From a checkpoint of a small image classifier: trained on capsule endoscopy frames (Kvasir-Capsule).
Rows from expert 2 of block 9, named by matrix and row number. Rows with one number belong to one neuron. Each number is 128 + 24 x the weight over its row's rms, rounded and kept within 0 to 255. All counts start at 0. After the name is the row's rms in percent of the matrix's.
# up: expert up (model.blocks.9.mlp.up, 8x320x160), inputs 0-159
# down: expert down (model.blocks.9.mlp.down, 8x160x320, transposed), outputs 0-159
up.97 101 [149 127 144  95 157 110 128 143 104 131 116 151 116 119 105 108 148  81 116 109 164 126 101 110 132 109 150 135 178 130 131 106 124 131 139 167 161 129 176 133 118 131 144 124 156 132 173 170  95 112 104 124 156 153 107 162 205 134 132 134 111  72 149 126 162 132 128  97 107 114 100 131 156 121 133 112 116 133 119 162 112 148 122  83 126 118 168 112 126 158 134 148 109 108 133 125 136 123 115  79 128 132 132 106 112 133 147 144 136 139 129 139 129 142 101 139 129 112 114 120 170 136 114 141  94 162 107 128 145  99 160 103  77 173 141 117 157  97 141 142 133  86 126 160 140 154 118 168 136 118 112 150 120 148 190  51 118 143 172 117]
down.97 097 [ 90 115 173 126 150 147 111  92 133 125 111 100 117 129  89 139 132 119 122 145 113 159 107 146 119 125 131 160 131 131 134  77 153  81 119 141 149 147 145 135 123 131  98 151 142 114 133 133  90 105 119 170 145 152 123 122 141 111 163 176 126 106 125 121 118 138  79 128  83  79 147 147 136  92 166 120 139 121 121 111 100 112  86  91 135 145 138 119 136 129 177 115 123 108 139 107 120 122 127 133 105 124 160 138 149 109 168 180 156 159 154 162 111 161 108 163 128 146 128 135 147 124  93 127 124 135 162 116 116 113 134  77  95 107  89  99  98  95 116  92 130 133  99 161 107 143 156 120 136 128 120 169 112 174 192 116 184 116 138 127]
up.98 118 [132 143 127 128 135 136 106 142 141 146 141  87 180  92 128 135 138 111 132 146 126 133 117 113 152  80 144 122 135 123 142 162 138 173 190 154 134 117 142 125 180 123 156  89 150 126 136 106 128  65 127 131 152 137 107 131 119 141  71 107 136 113 134  71 122 134 143  76 143 113 141 124 109 103 124  91 124 126 152 142 120 142 162 140 141 164 136 137 147 154 121 125  94 123 115 160 161  72 101 118 136 137 150 124 126  91 132 122 125 138 142 133 138 113 146 141 129 132 219  90 144 155 149  60 140  93 108 127 135 122 103 128 127 138 124 125 121 116 131 117 147  92 140  98 124 114 132 122 126  38 131 112 126 137 143 117 125 144 142 159]
down.98 122 [126 107 130 155 117 132 122 114  87 158 127 109 148 160 152 110  76 133 116 129 131 120 128 108 149 107 119 159 124 129 115 110 108 120 116 159 143 146 148 139 111 134 139 124 161 102 136 103 167  89 156 122 132 129 154 118 129 136 155 184 113 135 133 127 103 172 130 139 106 114 102 115 124 118 161  86 123  96 121 115 148 124 139 152 149 170 147 148 119 132 107  48 147  88 155 114 163 162 115 129 135 143 111 109 132 127 100 165  83 186  89 139 147 165  82 110 136 154  94 106 138 179 149 140 139  93  97 127 115 132 119 142 164 165 107 168 103 131 135 111 140 139 115 135  75  95 129 123 123  92 108 136 141 140 150  79 113 147  89 123]
up.99 087 [141 109 110 102 124 101 172 117 116  94 150 124 145 149 120 168  94 130 113 127 124 121  94 148 146 123 129  79 145  98 114 158 157 134 145 152  95 140 115 169 152 128 141 129 152 136  73 123 125 146 104 101 116 136 131 120 102 149 109 158 176 101 109 104 145  59 156  86 119 199 149 146 126 110 105 141 105 131 166 124 114 117 157 115 150  90 158 127 146 148 124 134 102 109  90 129 146  90 146 114 167 133 171 126  84 112 142  99  92 145 139 113 139  99 132 155 134 142 136 128 152 117 168  85 123 156 164 108 115 101 124 144 115  86 153 149 156 134 103 163  96 129 155 137 124 128 104 104 134 108 101 140 117 115 145 159 126 111 149 162]
down.99 079 [ 91 121 114 148 137 152 104 164 105 108  84 152  94 148 177 128  62 122 113 122 137 136  95 113 114 108 149 138 125 129 189 123  98 121 147 145  73 133 142 136 162 177 101  73 111 117 156 127 111 118 157 132 146  92 148 139 103 149 158 183 126  88 104 126  92 164 149 127 150 139 105 103 160  90 167 106 117 145 116  88 150 106 142 128 128 131 144 107 130 141 128 109 130 105 121 140  82 151 147 122 103  99 137 181 133 117 104 151 145 136 145 156 136 149 127 160  86 149 125 144 118 152 140 131 123  73 124 147 129 134 145 136 150 151 115 110 129 178 122 131 133  98 134 122 125 115 162 138 120  76 127 111 150 130 147 117 119 107 115 103]
up.100 095 [129 110 145 102 112 117 141 132 115 167  88 133 136  95 102 114 148  98 113 128 129 101 115  94 150 147 172  94 145 104 117 123 160 135 163 136 153 140 157 153 125  92 117  97 104 145 116 147  87 158  92 144  94 111 142 115 162 145 119 135 159 108 136 118 113  88 160 142 130 112 128 142 103 124 133 110 111  63 147 149 148 114  95 109 182 133 112 129 163 146 111 104  95  67 146 132 133  82 157 114 134 119 142 131 130 122 163 111  97  57 108 114 168 134 103 163 128 117 116 119 176 100 115 131  89 133 126 138 103 118 129 118 146 109 145 133 118  95 110 139  99 140 133 128 112 149  84  89 123 117  93 180 162 133 142 127  99 161 137 130]
down.100 088 [ 94  99  95 147 105 152 139 145  94 130 110 119  86 141 140 118  86 139  95  83 142 152 143 132 123 110 122 125 137 103 111 120 120 129 134 107  91 125 127 128 105 104 108 109  82 140 169 133 125 126 139  85 154 142 121 148 117 112 139 157  79 143  52 153 133 117 158 143 144 123 137 118 115 126 136 182  96 168 136 133 166  94 124 128 120  97 100 150 132 102 146 112 154 129 126 132 129 147 112 144 135 117 138 172 135  97  87 134 168 116 150 182 133 137 123 138 161 113 127 105  94 159  81 157 176  97 153 182 106 126 111 126 140 121 119 157 111 156 125 124 152 119 142 156 128 141 136 129 101 139 123 138 172  82  88 113  92 131 124 172]
up.101 089 [145 130 110  99 134 138 130 103 160 147 181  91 129 124  98 137 131 131 145  96 142  75 133 129 120 148 129  89 175 127  81 137 107 155 129 121 135 118 144 112 101 126 154 134 184 111 116 102 132 156 156  86 121 152 118 106 123 107 121  93 172 141 127 115 163 123 138 139 141 152 131 174  73 123  96 124 135  90  91 173 130 121 154 123 142  96 121 156 141 107 145 155  86 146 139 144 136  85 128 176 162  79 113 133 136 161 122 155 156 106 112  76 131 137 135 127 173 101 116 111 147  80 151 115 117 143 129 108 133 143 150 133 115 114 149 112 108 112  96 144 153 170 137 125 152 111  72 160 121 112 134 133 142 101 162 142 110 137 151 139]
down.101 089 [104 143 161 130 127 124 147 175 119 131 135 124 154 178 129 147 140 143 165 116  67 144 146 139 127  78  73 127 105 115 131 160 140 111 129 136 114 142 145 125 164 121 132  91 113  94 136  90 148 134 130 100 134  85 163 101 116 142 127 177 124 156 128 130 137 138 203 118 124 159  91 155 139  89 152  87 134 102 164 104 114 122 109 159 131 127 130 115 137 132 152 130 149 138 131 108 117 128 121 146 127 132 125 143 171 139 144 123 183  87 210 157 155 161 119 153 110 132 121 103 106 136 124 101 131 100 133 133 113 159 110 111 103 125 139 149 111 123 125 170 142 125 138 145 126 126 103 103 125 125 152 143  99 106 103 105 129 146  73  85]
up.102 078 [121  83  99 132 115 128 138 111 151 147 151 139 111  84 113 121  85 117 114 125 127 152 111 114 173 129 133 130 124 111 121 124 142 129 130 127 135 129 174 112 158  95 122  87 121  70 129 117 136 142 100 144 122 140 130 103 127 133 113 121 132 115 146 133  90  99 149 124  98 121 115 130 124 108 166 126 161  64 149 120 127 150  85 128 114 144  87 168 145 142 132 119  95 112 123 173 126  79 135 129 112 104 144 126 127 120 144 140 131 114 121  75 168 143 110 171 138 110 126 143  89 151 120  87 124 117 134 152 106 148 151 156 155 140 174 115 125 163 132 148 100 107 186 129 154 135 104 126 166 130  89 147 130  86 177 130 106 141 200 176]
down.102 074 [126 113 109 122 102 120  97 150 126  94 152  93 120 130 197 123 124 135 124 141 134 135 149 113 112 132 145 121 134 127 133 100 130 127 134  76  77 145 110 133 133 130 125 112 136 110 123  89 146 134 161 103 182 126 121 128  89 136 144 147  89 147 124 150 124 143 134 144 127 114 124 117 124 134 145 148  81 109 161 116 162 120 147 180 139 139 130 105 157 134 144  81 178 138  98 137 110 133 111 126 101  89 148 162 141 121 160 148 117 112 108 164 157 165 127 124 111 118 160 138 144 152  99 131 123 112 125 139  95 180 139 142 173 177 131 111 119 214  83 114 118  87 111  88 150 137 157 109 138 116 137  79 101  97 131 123 126 133 110  97]
up.103 097 [144 131 108 156 133 119 144 121 162  84 110 126 121 139 135 128 126 115 108 126  82 119 107 150 143 121  67 124 118 133 127 114 113 112 133 131  84 105 102 143 122  99 113  93  68 100 104  87 110 116 113 137 132 152 114 119 100 160 142 110 147 110  98 128 132  74 125 139 104 133 129 167 164 134 124 157 160 113 148 119 154 183 148 116 129 111  94 128 130 144 113 109 128 154 148 151 159 130 175 149 112 116 167 174 119 118 150  92 116 112 136  96 129  98 140 130 116 111 179 148 125 119 166 130  93 180 112  82 158 125 105 175 177 132 152 101  98 145  90 134 123 155 126 116 157 143 119  92 138 139 100 160 112 126 144 153  87  92 134 128]
down.103 106 [ 93 171 116 120 119 157 140 146 132  83 105 133 127 166 152 150 115 156 136 141  71 125  94 155 144 127 128 115 149 112 159 129 128 155 137 107 102 120 155 124 137 114 124  85 124 124 186 111 162 151 150 140 130 111 124 140 110 168 144 171 142 110 117 156 103 130 142 122 142 132 114 124 137 147 143 123 105 130 154 104 105 136 105 132 113 156 105 168  95  92 148 111 155 132 130 127 124 145 125 133 112 131 136 147 133 102 139  81 122 100 183 114  98 120 132  85  89 174 160 148  61 126 136 110 115 120 110 124 174 159 153 141 134 148 114 100 109 166 104 107 141 126 143 137 126 126 133 137 172 117 168  71 105  99  96 149 132 156  68  93]
up.104 092 [112 131  73  95  94 112 128  95 119 127 139 124 141 114 103 138 115  95 109 114 145 125  95 152 131 105 143 117 113  97 115 109 100 120 149 132 171 170 171 137 130 117 150 129 116 141  80  93 118 170 107 115 141 117 152 102 143 158 150 113 161 108 164 121 158  70 135 141 134 166 128 127 123 125  96 160 104 106 187 151 133 136 144 115 148 146  85 130 159 150 118 120 115 134 116 116 101  72 136 121 101 110 145 147 121 107 112  99  96 105  84  98 151 130 122 134 166 145 148 145 171 147 115 118 136 149 103  74 142 116 153 145 113 114 147 165 100 173  88 118 133 129 144 164 144 127  96 154 117 122  77 105 145  99 149 102 153 142 114 141]
down.104 093 [128 131 133 103 109 160 111 154 106  87 152 122  96 165 158 113  48 120  93  99 121 164  91 128 128 128 149 113 111 100 136 134 135 111 144 146  98 176 155 149 118 135  79 151  75 116 156 149 147 137 162 137 113 137 115 101 110 135 158 128 130  98 116 140 115 156 178 144  93 115 124  97 149 112 156 159  93 141 132  88 164 124 117 127 151 120 117 135 162 175 133 121 151 111 143 153 149 116 158 134 130 109 155 135 132  96 131 135 147 132 176 157 156 168 126 119  89 127 127 150 127 138 133 136 119  89 113 167 126 114 162 132 139 165 114  69 133 162  84 143  97 111 141 113 110 110 116 139  70 108 117 109 151 134 138 115 123 126 136 128]
up.105 107 [107 122 125 113 128 130 124  90 159  97 126 114 102 166 155 148  95 141 150 147 167 126 103 135 114 146 150 117 109 116 147 101  82  87 127 122 136 141 174 127 124 130 137 136 120 107  72  96 135 137  99 140 187 169 112  90 116  99 153 130 129 129 122 171 151 151 109 155  90 133  96 121 111 146 137 111 125 100 147 120 118 112  89 117  83  83  86 148 117 142 118 118 143 146 140 137 129 134 103 104 126 148 164 146 125 147 128 123 131 136 108 165 125 160 102 172 121  85 149 123 113 133 140 135 119  91 126  88 149 131 185 107 113 112 129 143  81 131  67 125 168 142 149 141 160 169 114 152 163 118 130 141 117  88 153 131 147 109 168 105]
down.105 107 [136 160 112 138 137 174 137 118 120  86  95 110  80 151 140 119 135 127 140 134 142 110 125 151  99 115 117 134 158 125 151  93  96 112 135  94 107 172 139 153  92 153 124 151 102 120 124 205 146 162 152 145 147 121  88  97 114  95 141 145 110 159 139 151 149 103 130 189  92 141 139 125  88 131 109 174 148 131  95 122 127 126 131 114  90 109 130 130 129 136 153 141 179 102 117 111 142 139 134 119 165 116  99 155 146 123 135 150  98  82 183 122 108 132 113 121  87 144 134 159  98 113 132 132 100 133 146 106 122 112 135 118 132  77  92 131 118 159  91 127 144 105 108 152 148 143 121 136 100 111 122  80 155 103 122 149 181 136 122 147]
up.106 109 [145 135 139 159 145 167 167 118 104  90 117 141  95 136 134 103 144 155 137 140 115 115 165 115  93 115 107 159 161 114 165 122 135 114 120  99 105 117  87 115 107 104  81 100  69 112 112 135 159 136 144 124 130 102 113 130 114  98 111 182  87 178  74 132 140 153  99 167 130  93  96 135 137 159 140 115 152 131 116 109 113 161 135 113 138 105 115 132 132 129 117 114 157 160 128 115 149 163 117 146 103  88 161 134 151 128 112 105 135 112 131 140 125  97 136 104 114 114 126 157  86 127 168 117 116 156 146 124 121 163  79 154 126 106 129 134 160 208 116 118 106 124 112 179 111 165 122 118 108 134 111 160 114 115 139 119 158 105 135 152]
down.106 098 [104 194 127 130 118 162 143 137 125  96 121 125 123 175 139 134  99 140 151 177 114 113 146 136 132 127 111 117 152 153 138 138 142 148 110 128 101 156 126 138 145 117 131 111 130  96 179 137 128 127 162 168 122 132 113 118 123 129 188 167 115 128 158 168 109 132 128 132 113 141 124 150 134 138 170 128 146 149 116  62 111 112  78 135 119 140 101 121  99 140 149  94 168 109 130 120 105 141 111 114 133 185 122 132 147 145 140 112 112 116 185 150 105 119 105  98  50 151 144 136  89 140 130  96 106 122  95  97 127 165 164 104 140 127  89 116 116 125 125 101 114 136 103 137 100 128 172 111 157 142 123  87 107 136 126 151 124 154  80 128]
up.107 104 [170 129 165 123 160 127 127  92 107 119 122 132 129 120 158 105 123 122 146  97 153 104 107 141  89 124 145 106 154 156 107  70 127 160 128 136 107 117 141 120  92 134 178 114 178 170 107 128 103  94 106 144 120 118 133 180 118 144 145 104 150 130 143 155 171 144 100 118 125 162 113 116 141  97 114 132 140 150 118 115 102 104 177 118 155 158 122 108 120 138 169 120 109  68 129 118 118 160 157 116 141  83 131  64  95 163 138 149 105 141 145 121 157  84 132 145 110 126 149 147 144 121  89 106  99 102 156 131 152 131 124 104  81 139 131 102 131 111 182 129 131 126 143 110 141  89 119 149 116 120 146 127 121 138 136 109 141 115 119  70]
down.107 112 [151 161 124 132 163 176 151  86 115 120 163  87 124 176 117 120 115 135 124 109 111 105 101 175 110 145  98 136 152 171 119 101  85  96 161  98 157 162 105 113  93 146 132 106 126 148 152 162 101 121 165 112 118 116 124 133 143 104 170 142 109 120 116 134 102 169 130 115  94 149 166 121 108  95 105  97 141 118 102 108  59 107 109 107 127 133 150 125 127 142 197 153 107  96 112 149 130 109 130 161 127 101 169 122 125 110 176 177 134 153 142 164 144 136 121 136 142 128 157 110 112 116 103 124 136 126 122 146 147 107 135 117 127 167 129 125 110 113 153 100 117 125 141 142 152  94 103 108 104 103 146 118 158 133 122 152 158 101  94 122]
up.108 097 [130  91 134 116  88  94 106 142 133 131 150 136 127 122 168 169 151  89 142 142 129 142 133 134 162  75 147 105 127  45  92 134 145 118 167 124 108 170 152 116 152  99 153 128 134  97  85 125 136 102 121 113 132 124 142  98 139 172  99 108 130  86 146  89 121 120 120 129 131  93 157 124 127 120 130 150  94 109 128 152 119 127 142 111  99 110  99 150 126 143 156 114 122 134 108 134 108  86 120 122 140 134 130 112  97 116 133 127  96 104 119 145 150 140 118 136 160 121 150  83 136 144 144  83 134 148 140 118 136  98 110 159  87 166 154 142 131 171 135 148 163 140 130  94 118 175 132 144 133  73 113 112 133  51 140  93 123 142 155 130]
down.108 095 [146 156 146 142 102 129  94 149 131 135 150 116 143 132 145 103  82 123 136 171 122 141 134  90 161 130 139 133 122 122 132  70 127 135 116 136 102 151 120 131 128 113 150  98 131 102 131 147 141 151 122 135 119 127 107 108  97 148 176 171 123 149 156 160 116 150 127 172 138  91 147 134 126 174 132 114 136 130 144  70 189 130 146 157 139 131 119 120 108 141 124  70 165 123 119 102 120 132 128 101 151 164 111 134 173 112 123 134  93 139 134 163  94 157 117 109  96 170  88 117 137 193 137 151 115  81 109 127 131 169 150 130 161 110  87 134 138 126 137 145 116 137  91 163 113 105 165 110 111 133 111 115 110 144 117  93  95 140  82  97]
up.109 101 [211 106 128 140 143 113 110 110 139 122 130 125 107 144 128 153 114 140 139 142 108 104 121 115 121 138 114 131  99 138  85  79  85 135 114 108 110 114 161 123  91 133 100 115 132 150  84  99 151 123 129 141 136 166  91 100 118 129 125 148 122 121 107 139 140 131  92 123  77 110 127 113 104 105 147 150 132  98 141 149 119 121  96  98  83 105  88 121 117 141 143  95 151 137 122 145 139 135 144 152 118 114 182 112 144 122 177 150  96 160 119 114 195 117 100 175 130 111 166 112 137 113 130 145 101 130 162  94 105 127 181 108 116  97 142 141  92 133  69 127 145 130 137 121 158 159 111 125 132 121 113 164 136  81 127 141  91 122 127  93]
down.109 100 [117 153 167 169 152 151 171 123  83  88 110 124 102 172 151 135 139 144 154 169 113 117 121 171 135 124 102 119 167 137 128 111 106 117 111  65  99 161 124 155 107 118 127 161 126 139 135 166 146 154 155 153 159 100 121 113 121 121 131 166 121 179 128 136 160  84  94 160 120 135 130 141 153 156  95 133 132 124 138 135 119 135 124 141 102 124 122 151 110 133 148 125 168 136 137 113 140 131 156 153 158 113 128 136 144 132 119 143 138  86 125 143 152 159 117  92  90 126 125 162  91 128 117 125 103 170 129 103 146 101 125 147 112  82  97  99 122 164 123 111 161 124 127 172 125 143 102 115  83 122 142  83 149 107 114 132 142 130  61  87]
up.110 107 [131  87 108 163  73 113 126 113 137 147 100  76 126 111 111 134 103 134  94  96 131 134 108 134 102  86  98 130 133 179 108 160 106 157 101 124 166 118 109 131 100 104 129  96 132 134 107  95 109 144  56 127 151 106 153  97 161 118 156 122 140 144 101 134 129 132  98 136 134 164 127 122 103 105 155 136 119 124 121 150 103 139 119 110  84 130 141 160 196 145 144 162 149 124 118 124 142  97 165 177 136 121  96 130 141 137 119 140  69 122 120 113 152 174 118 157 117 146 128 120 147 123 133 124  87 118 178 130 119  95 113 150 149 127 130 119 112 151 141 110 138 128 137 160 131 163 136 105 114 156 104 112 190 140 119 157 138 137  98 103]
down.110 113 [139 124 123 121 146 107 173 159  70 137 109 145 123 144 145 114 121 115 111 136  76 143 121 109 116 158 128 117 102 119 110 149 131  88 178 104 128 142 120 146 132 121 137  82  76 120 152 153  99 149 129 146  65 123 143 115 126 159 150 156 103 117 112 129 142 103 173 148 144 128 108 121 178 142  99 123 109 152 145  84 169 127 129 121 157 108 114 139 125 137 134 131 140 102 123 124 107 106 163 125 139 132 110 156  98 104 110 105 171 100 161 144 149 136 144 159 110 184 127 123  94 122 112 120 136 102 143 141 147 134 130 131 104 104 144 157 113 141 135 138 107 185 129 176 148 172 135  78 110 137  97 158 139  91 123  97 113  86  78 124]
up.111 106 [133 135 107 121  95 126 161 104 114 137 155 135 130 123 126 105 137 132 156  96 121  80 105 130 128 160 142 114 134  79 114 116  73 114 178 120 101 148 117 139 142 151 153  87 113 132 138 120 111 122 110 130 107 100 134 105 124 160 132 139 134 132 139 150 108 139  97  99 151 152 158 129 103  94  96 152 145 115 139 132 145  95 165 168 150 138 136 109 176 146 161 119 110  68 105 184  90 133 136 104 146  97  83 133  87 183 160 121 136 133 123 123 178  91 144 162 120  97 147 140 132 144 109  93 147 150 153 101 111 108 145 136 154 118 145 127 140 143 149 191 136 108 137 126 102 110 145 152 109 134  95 116 105 154 176 124 168 123 133 138]
down.111 114 [140 151 125 144 140 112 105 105  88 109 172  81 101 173 130 141  96 103 145 102 138 109  96 131 138 154 135 119 162  96 130 143  86 133 159 103  99 141 104 116 146 139  77 103 131 123 157 155 143  83 131 160 115 129 114 134 116 154 153 117 123 130  99 154 116 144 154 135 114 151 166  92 107  88 120 137 118 114 140  88 154  93 103 162 128 133 130 109 146 168 145 110 151  76 141 145 169 131 111 118 133  91 164 148 121  99 139 159 121 171 158 157 161 138 121 135 129  95 146 127 118 122 137 104 119 120  84 155 119 128 134 148 130 149 129 107 144 188 123 153 130 104 153  92  93 107 155 116  98 108 131  69 148 152 156 122 113 142 110 164]
up.112 107 [125 131 114 129  87  81  77 150 137 120 148 172 133 136 155 132 112  79 126 152 175 171 122 130 162 110 143 139 127  74 100 147 116 124 132 165 149 118 145 134 153 123 138 116 139  85 116  85 139  73 115 121 137 115 147 122 148 176 103 147 146  80 181  84 120 118 125 114 117 108 104 116 134 139 125 155  91 126 144 148 148 103 124 116  90 136 110 115 125 146 132  98 111 127 160 132 119 120 106  93 115 157  97  81 129 120 150 128 112  96 123 129 146 171 112 147 130 121 172  94 145 154 109 112 155 111 121 142  79  80 127 135 158 170 134 117 114 101  94 143 160 140 113 103 115 124 132 135 139  94 129 104 119  97 143  70 125 151 128 129]
down.112 111 [163 115 139 108 113 124 112 168  96 155 150 113 126 158 133  89 102 129 123 169 133 123 145  89 176 101 116 136  96 140 104  86 149 141 140 132 127 170 132 148 134 114 155 135 145 101 126 127 127 139 151 110 127 156 134 137  78 137 178 208 112 139 159 137 129 150 112 174 130 118 111 122 135 153 127 125 115 117 130  88 156 114 121 148 138 149 114 142 113 127 141  55 153  95 137  96 123 131 152 122 179 170 123 157 165 132 126 106 117 112 131 161 113 152  90 113 102 163 112 103 135 162 123 132 138  86 128 131 140 137 128 118 135 115 100 128  99 122 123 136 122 140  74 155 127 142 191 102 131 100  87 136 111 136 139  98 130 111  73 121]
up.113 108 [141 142 125 124 124 123 241 121 127  50 106 152 137 129 118 138 137 121  95 137  68  88 131 152 102 134 143 135 100 123 149 131 131 137 165 129 100 116 136 148 129  89 131  76  96 155 164 138 110 148 136 125 106 147 139 141 106 169 143 144 140 105 101 114 151  82 134 145 110 124 110 133 168 129 132 149 147 131 140 137 171 156 129 110 151 121 117 133 140 127 132 112 112 119 135 150 152 147 162  92 140 121 156 167 101 101 107  77 147 133 137 139 103  96 133 133 145 136 152 154 103 106 129 116 117 216 117 112 137 135 104 144 125 126 148 154 172 138 130 121 110 145 153 153 126 119 124 104 101 123 113 169 119 139 127 135 100 130 109 126]
down.113 107 [101 164 142 145 135 164 116 167 135 103  85 164 102 180 160 149  78 134 110 150  80 123 123 123 104 117 112  96 129 133 193 147 139 158 125 140  95 118 142 105 180 140 100  82 130 122 156 124 132 147 131 179 116  90 139 137 131 178 131 190 141 105 104 161 104 132 127  90 140 135 118 149 138 116 170 131  94 144 133  99 120 155 109 127 115 136 107 110  94 128 146  94 129 123 115 130 128 134 126 110  71 127 121 130 145  99 127 127 144 130 170 127  78 109 137 117  86 154 147 118  84 127 143 122 105 104  96 112 151 150 172 110 129 133 112  96 115 129 121 114 136  98 153 107 107 129 154 124 149 137 138 103 147 120 123 155 139 130  94  94]
up.114 097 [123  95 116 135 199 163 101 112 138 115 132 100 102 113 120 117 129 129 141 122 172 157 120  81 138 185 148 135 126 141 127  71  86  99 129 124 143 142 159 135  87 117 125 112 118  88  97 141 100  85 124 178 138 138  87 127 120 141 133 106 137 140 123 108 180 142 132 135 120 126 130 153 108 113 103 106 168 106 124 112 141 140 111  97 106 120 122 119 154 158 112 101 148 136 161 128 143 136 124 156 143  76 157 125 126 111 128 134  86  81  94 107 121 129 115 152 139 134 116 150 141 113 168 169 119 123 130  71 175 156 138 143  64 128 134 134 125 161  84 108 107 135 123 151 171 156 141 131 123 143 137 142 124 128 138 127 156 165 138 106]
down.114 098 [100 145 128  92 127 149 145 107 109  85 129 123  87 161 187 136 109 146 149 122 102 113 132 135 145 102  82 145 160  91 157 127 140 116 106 122  95 167 153 135 106 112 107 128  94 109 143 135 133 120 176 111 168 125 102 115 103  91 164 149 111 137 104 129 141 123 155 152  94  80 124 119 121 145 166 128 169 105 139  90 131 112 117 100  79 147 129 143 134  98 166 139 163 136 137 120 162 141 166 156 127 128 168 143 146  99 165 124 145 131 179 126 129 146 121 110  80  92 155 156 100 131 140 147 102 167 144 151 119 152 113 112 139  97 102 101 101 163  95  84  98 126 122 168 156 148 125 112 131 130 150 126 137 120 115 149 129 136  96 131]
up.115 094 [127 129 110 114 168 121 135 116 122 117 136 149 106 103  74 142 132  96 121 106 143 116 117 133 144 145 172 134 141 139 157  99 127 148 159 132 167 119 178 169 139 117 140 135 157 142 143 127 113 120  91 145 153 149 109 159 181 152 172 120 172 110 139 125 191 126 122 103  99 115 112 123 174 108 127 144 128 152 135 139 131 120 107  89 131 126 125 114 152 149 135 142  57 124 135 143 134 122 114  52 114 116 140 124  97 130 165 135 130 120 100  89 127 115  88 151 151  87 101  90 172 105 122 113 148 141 117 118 169 100 137  97  78 121 147 131 155 108 132 166 138 117 128 120 123 134 116 156 122 102 101 145 112 139 145  94 111 155 176 114]
down.115 084 [116 143 180 142 150 162 113 117 117 123 118  94 118 163 129 128  81 123 130 157 138 138 131 118 105 139 127 149 128 159 111  87 133  91 109 130 118 139 125 138 143 152  99 117 156 112 109 118 117 109 130 178 117 133 122 100 118 124 185 161 102 102 133 131 117 152 106 153 118 107 144 114 152 113 168 131 148 142  90  84 114  87 104  97 130 160 134 101 125 174 181 104 109  89 126 140 103 135 125 115 115 139 172 111 141 131 154 168 161 147 177 162 126 145  84 180  80 139 153 143 115 114  98 128 115 105 165 115 113 134 128  73 156 118 109 115 123 113 128  98  92 155 120 162 109 147 154 144 127 110 105 135 126 172 155 131 171 110 123 155]
up.116 114 [154 134 111 133 151 129 153 141 163  78 100  82 127 139 148 112 123 150 130 130  78 115 126 145 122 102  78 104  98 167 117 113 109 152 146 123  86 120 105 138 123 102  96 101 119 128 113 125 114 160 140 148 119 178  99 142 102 161 122 156 156 137  72 137 139  93 111 140 113 142 109 149 171 138 166 124 146 127 163 131 145 167 143 125 135  89 115 122 122 120 135 110 139 136 151 121 170 140 169 130 114 123 164 149 121 101 146  97 140  97 146 133 132  82 142 126  99 140 142 137 127  91 158 133 100 181 104  96 166 132 132 119 160 122 158 104 130 167 130 141 104 145 152 165 184 110 132  74 138 138 115 163 106 142 139 166  90 109 116 113]
down.116 117 [ 88 174 135 136 140 153 147 147 122  72  97 141 112 185 159 156  84 159 115 155  98 111 103 168 120 112  96  91 153 134 152 151 134 144 126 102  80 128 158 113 155 129 139 100 128 133 161 114 146 140 146 153 137 114 128 143 139 145 152 196 154 129 126 153 106 126 134 119 151 132  88 123 147 129 158 121 104 111 132  95 103 139 121 120 109 150 103 133 107 100 151  94 143 144 136 127 126 150 130 142 115 143 133 142 138 119 133 106 114 124 176 119  91 125 145 115  82 168 171 128  77 123 148 113 116 109 101 107 173 161 153 127 140 138 122  91 114 147 103  85 134  99 145 135 118 132 131 130 171 120 138  86 126 118 123 151 125 157  67  83]
up.117 099 [165 111 121 117 146 115 153 138 113 139 110 107 112 143 116 144  95 134  73  90  94 117  97 165 127 120  82 100 118 145 108 134 124 105 166 161 133 118 124 143 119  88 118 168 129 143  78 113 116 180 100 120 122  98 151 151 123 172 151 128 193 113 115 129 165  75 129  94 100 176 105 126 124 107 128 136 113 131 146 132 128 108 142  79 135 116 128 121 195 139 136 146 129 131 118 138 146 101 149 160 119 105 157 159 116 148 143 150 103  95 155 131 141 111  96 165 145 116 136 150 131 100 174  93 109 142 175 126 118  97 110 174 147 118 130 104 135 131 138 106 120 135 161 117 187 114 129  96 123 124 132 132 149 114 131 154 125 116 128  96]
down.117 101 [ 96 142 114 147 155 148 112 177  76 108 112 174  93 155 203 147 107 138  83 117  95 137 105 129 125 133 129 105 122 132 152 128 127 151 138 125  86 118 123 108 119 152 113  97  91 137 164 160 109 134 131 162 110 106 149 166 117 179 138 169 136  86  90 161 130 138 148 136 177 129 116  95 150  94 133 117 110 151 111  78 137 140 147  88 131 124 109 118 100 142 147 131 122 112 111 148  90 123 118 139 130 121 168 179 122  93 102 109 135 114 135 173 110  95 136 157  87 141 132 136  87 126 137 160 125  96 116 155 144 108 148 135 131 170 114 130 109 152 114 124 122 138 156 127 120 140 126 127  94  88 119 130 152 123 112 124  77 117 120 118]
up.118 062 [156  97 120 123 167 180 121 104 157  73 162  96 102  91 141 130  97 127  51 111 145 125 110 177 131 145  97 109 130 137 118 159 130 122 126 150 126 148 111 125  59 130 152 131 137 137 131 137 102 138  89 100 152 141 125 119 150 117 148  79 110 127 127 148 129 113  91 144 101 142 123 151 106  94 109 136 114 159 130 162 135 141 152 133 155 111 142 137 136 137 189 117 117  98 108 136 118  75 140 137 166 145 162 119  93 171 104 132  91 129  74 144 147 139 101 130 135 106 137 135 139  85 154 102 100  99 142 115 139 150 148 133 120 111 133 101  78 123 147 164 141 104 157 140 133 116 114 126 141 109 133  82 107 133 152 126 115 128 123 127]
down.118 052 [132 147 168 119 163 135 127 102 134  93 148 130 115 163  84 177 131 140 121 141 111  79 101 136 104 113 148 127 146 125 104 114 104 112 165 117 195 115 108 103 140 108 156 100 160 100 150 101 149 153 146 118 123 133 170 112 144 116 102 160  88 134 132 125 106 112  90 120 148 105 143 163 127 157 116 102 148 131 124 140  96  95 123 126 103 118 187 187 146 123 156 112  96 160 131 129 101 146 118 149 155 132 100 142 100 120 125 141 125 117 134 127 121 133  73 142  92 138 140 117 187 143 166 128 138 113 157 126 143  98  91  69 115 157 113 136 132  94 144  95 136 104 146 113 137 150 121 156 160 100 105 118 132 114 177 106 131 143 137 125]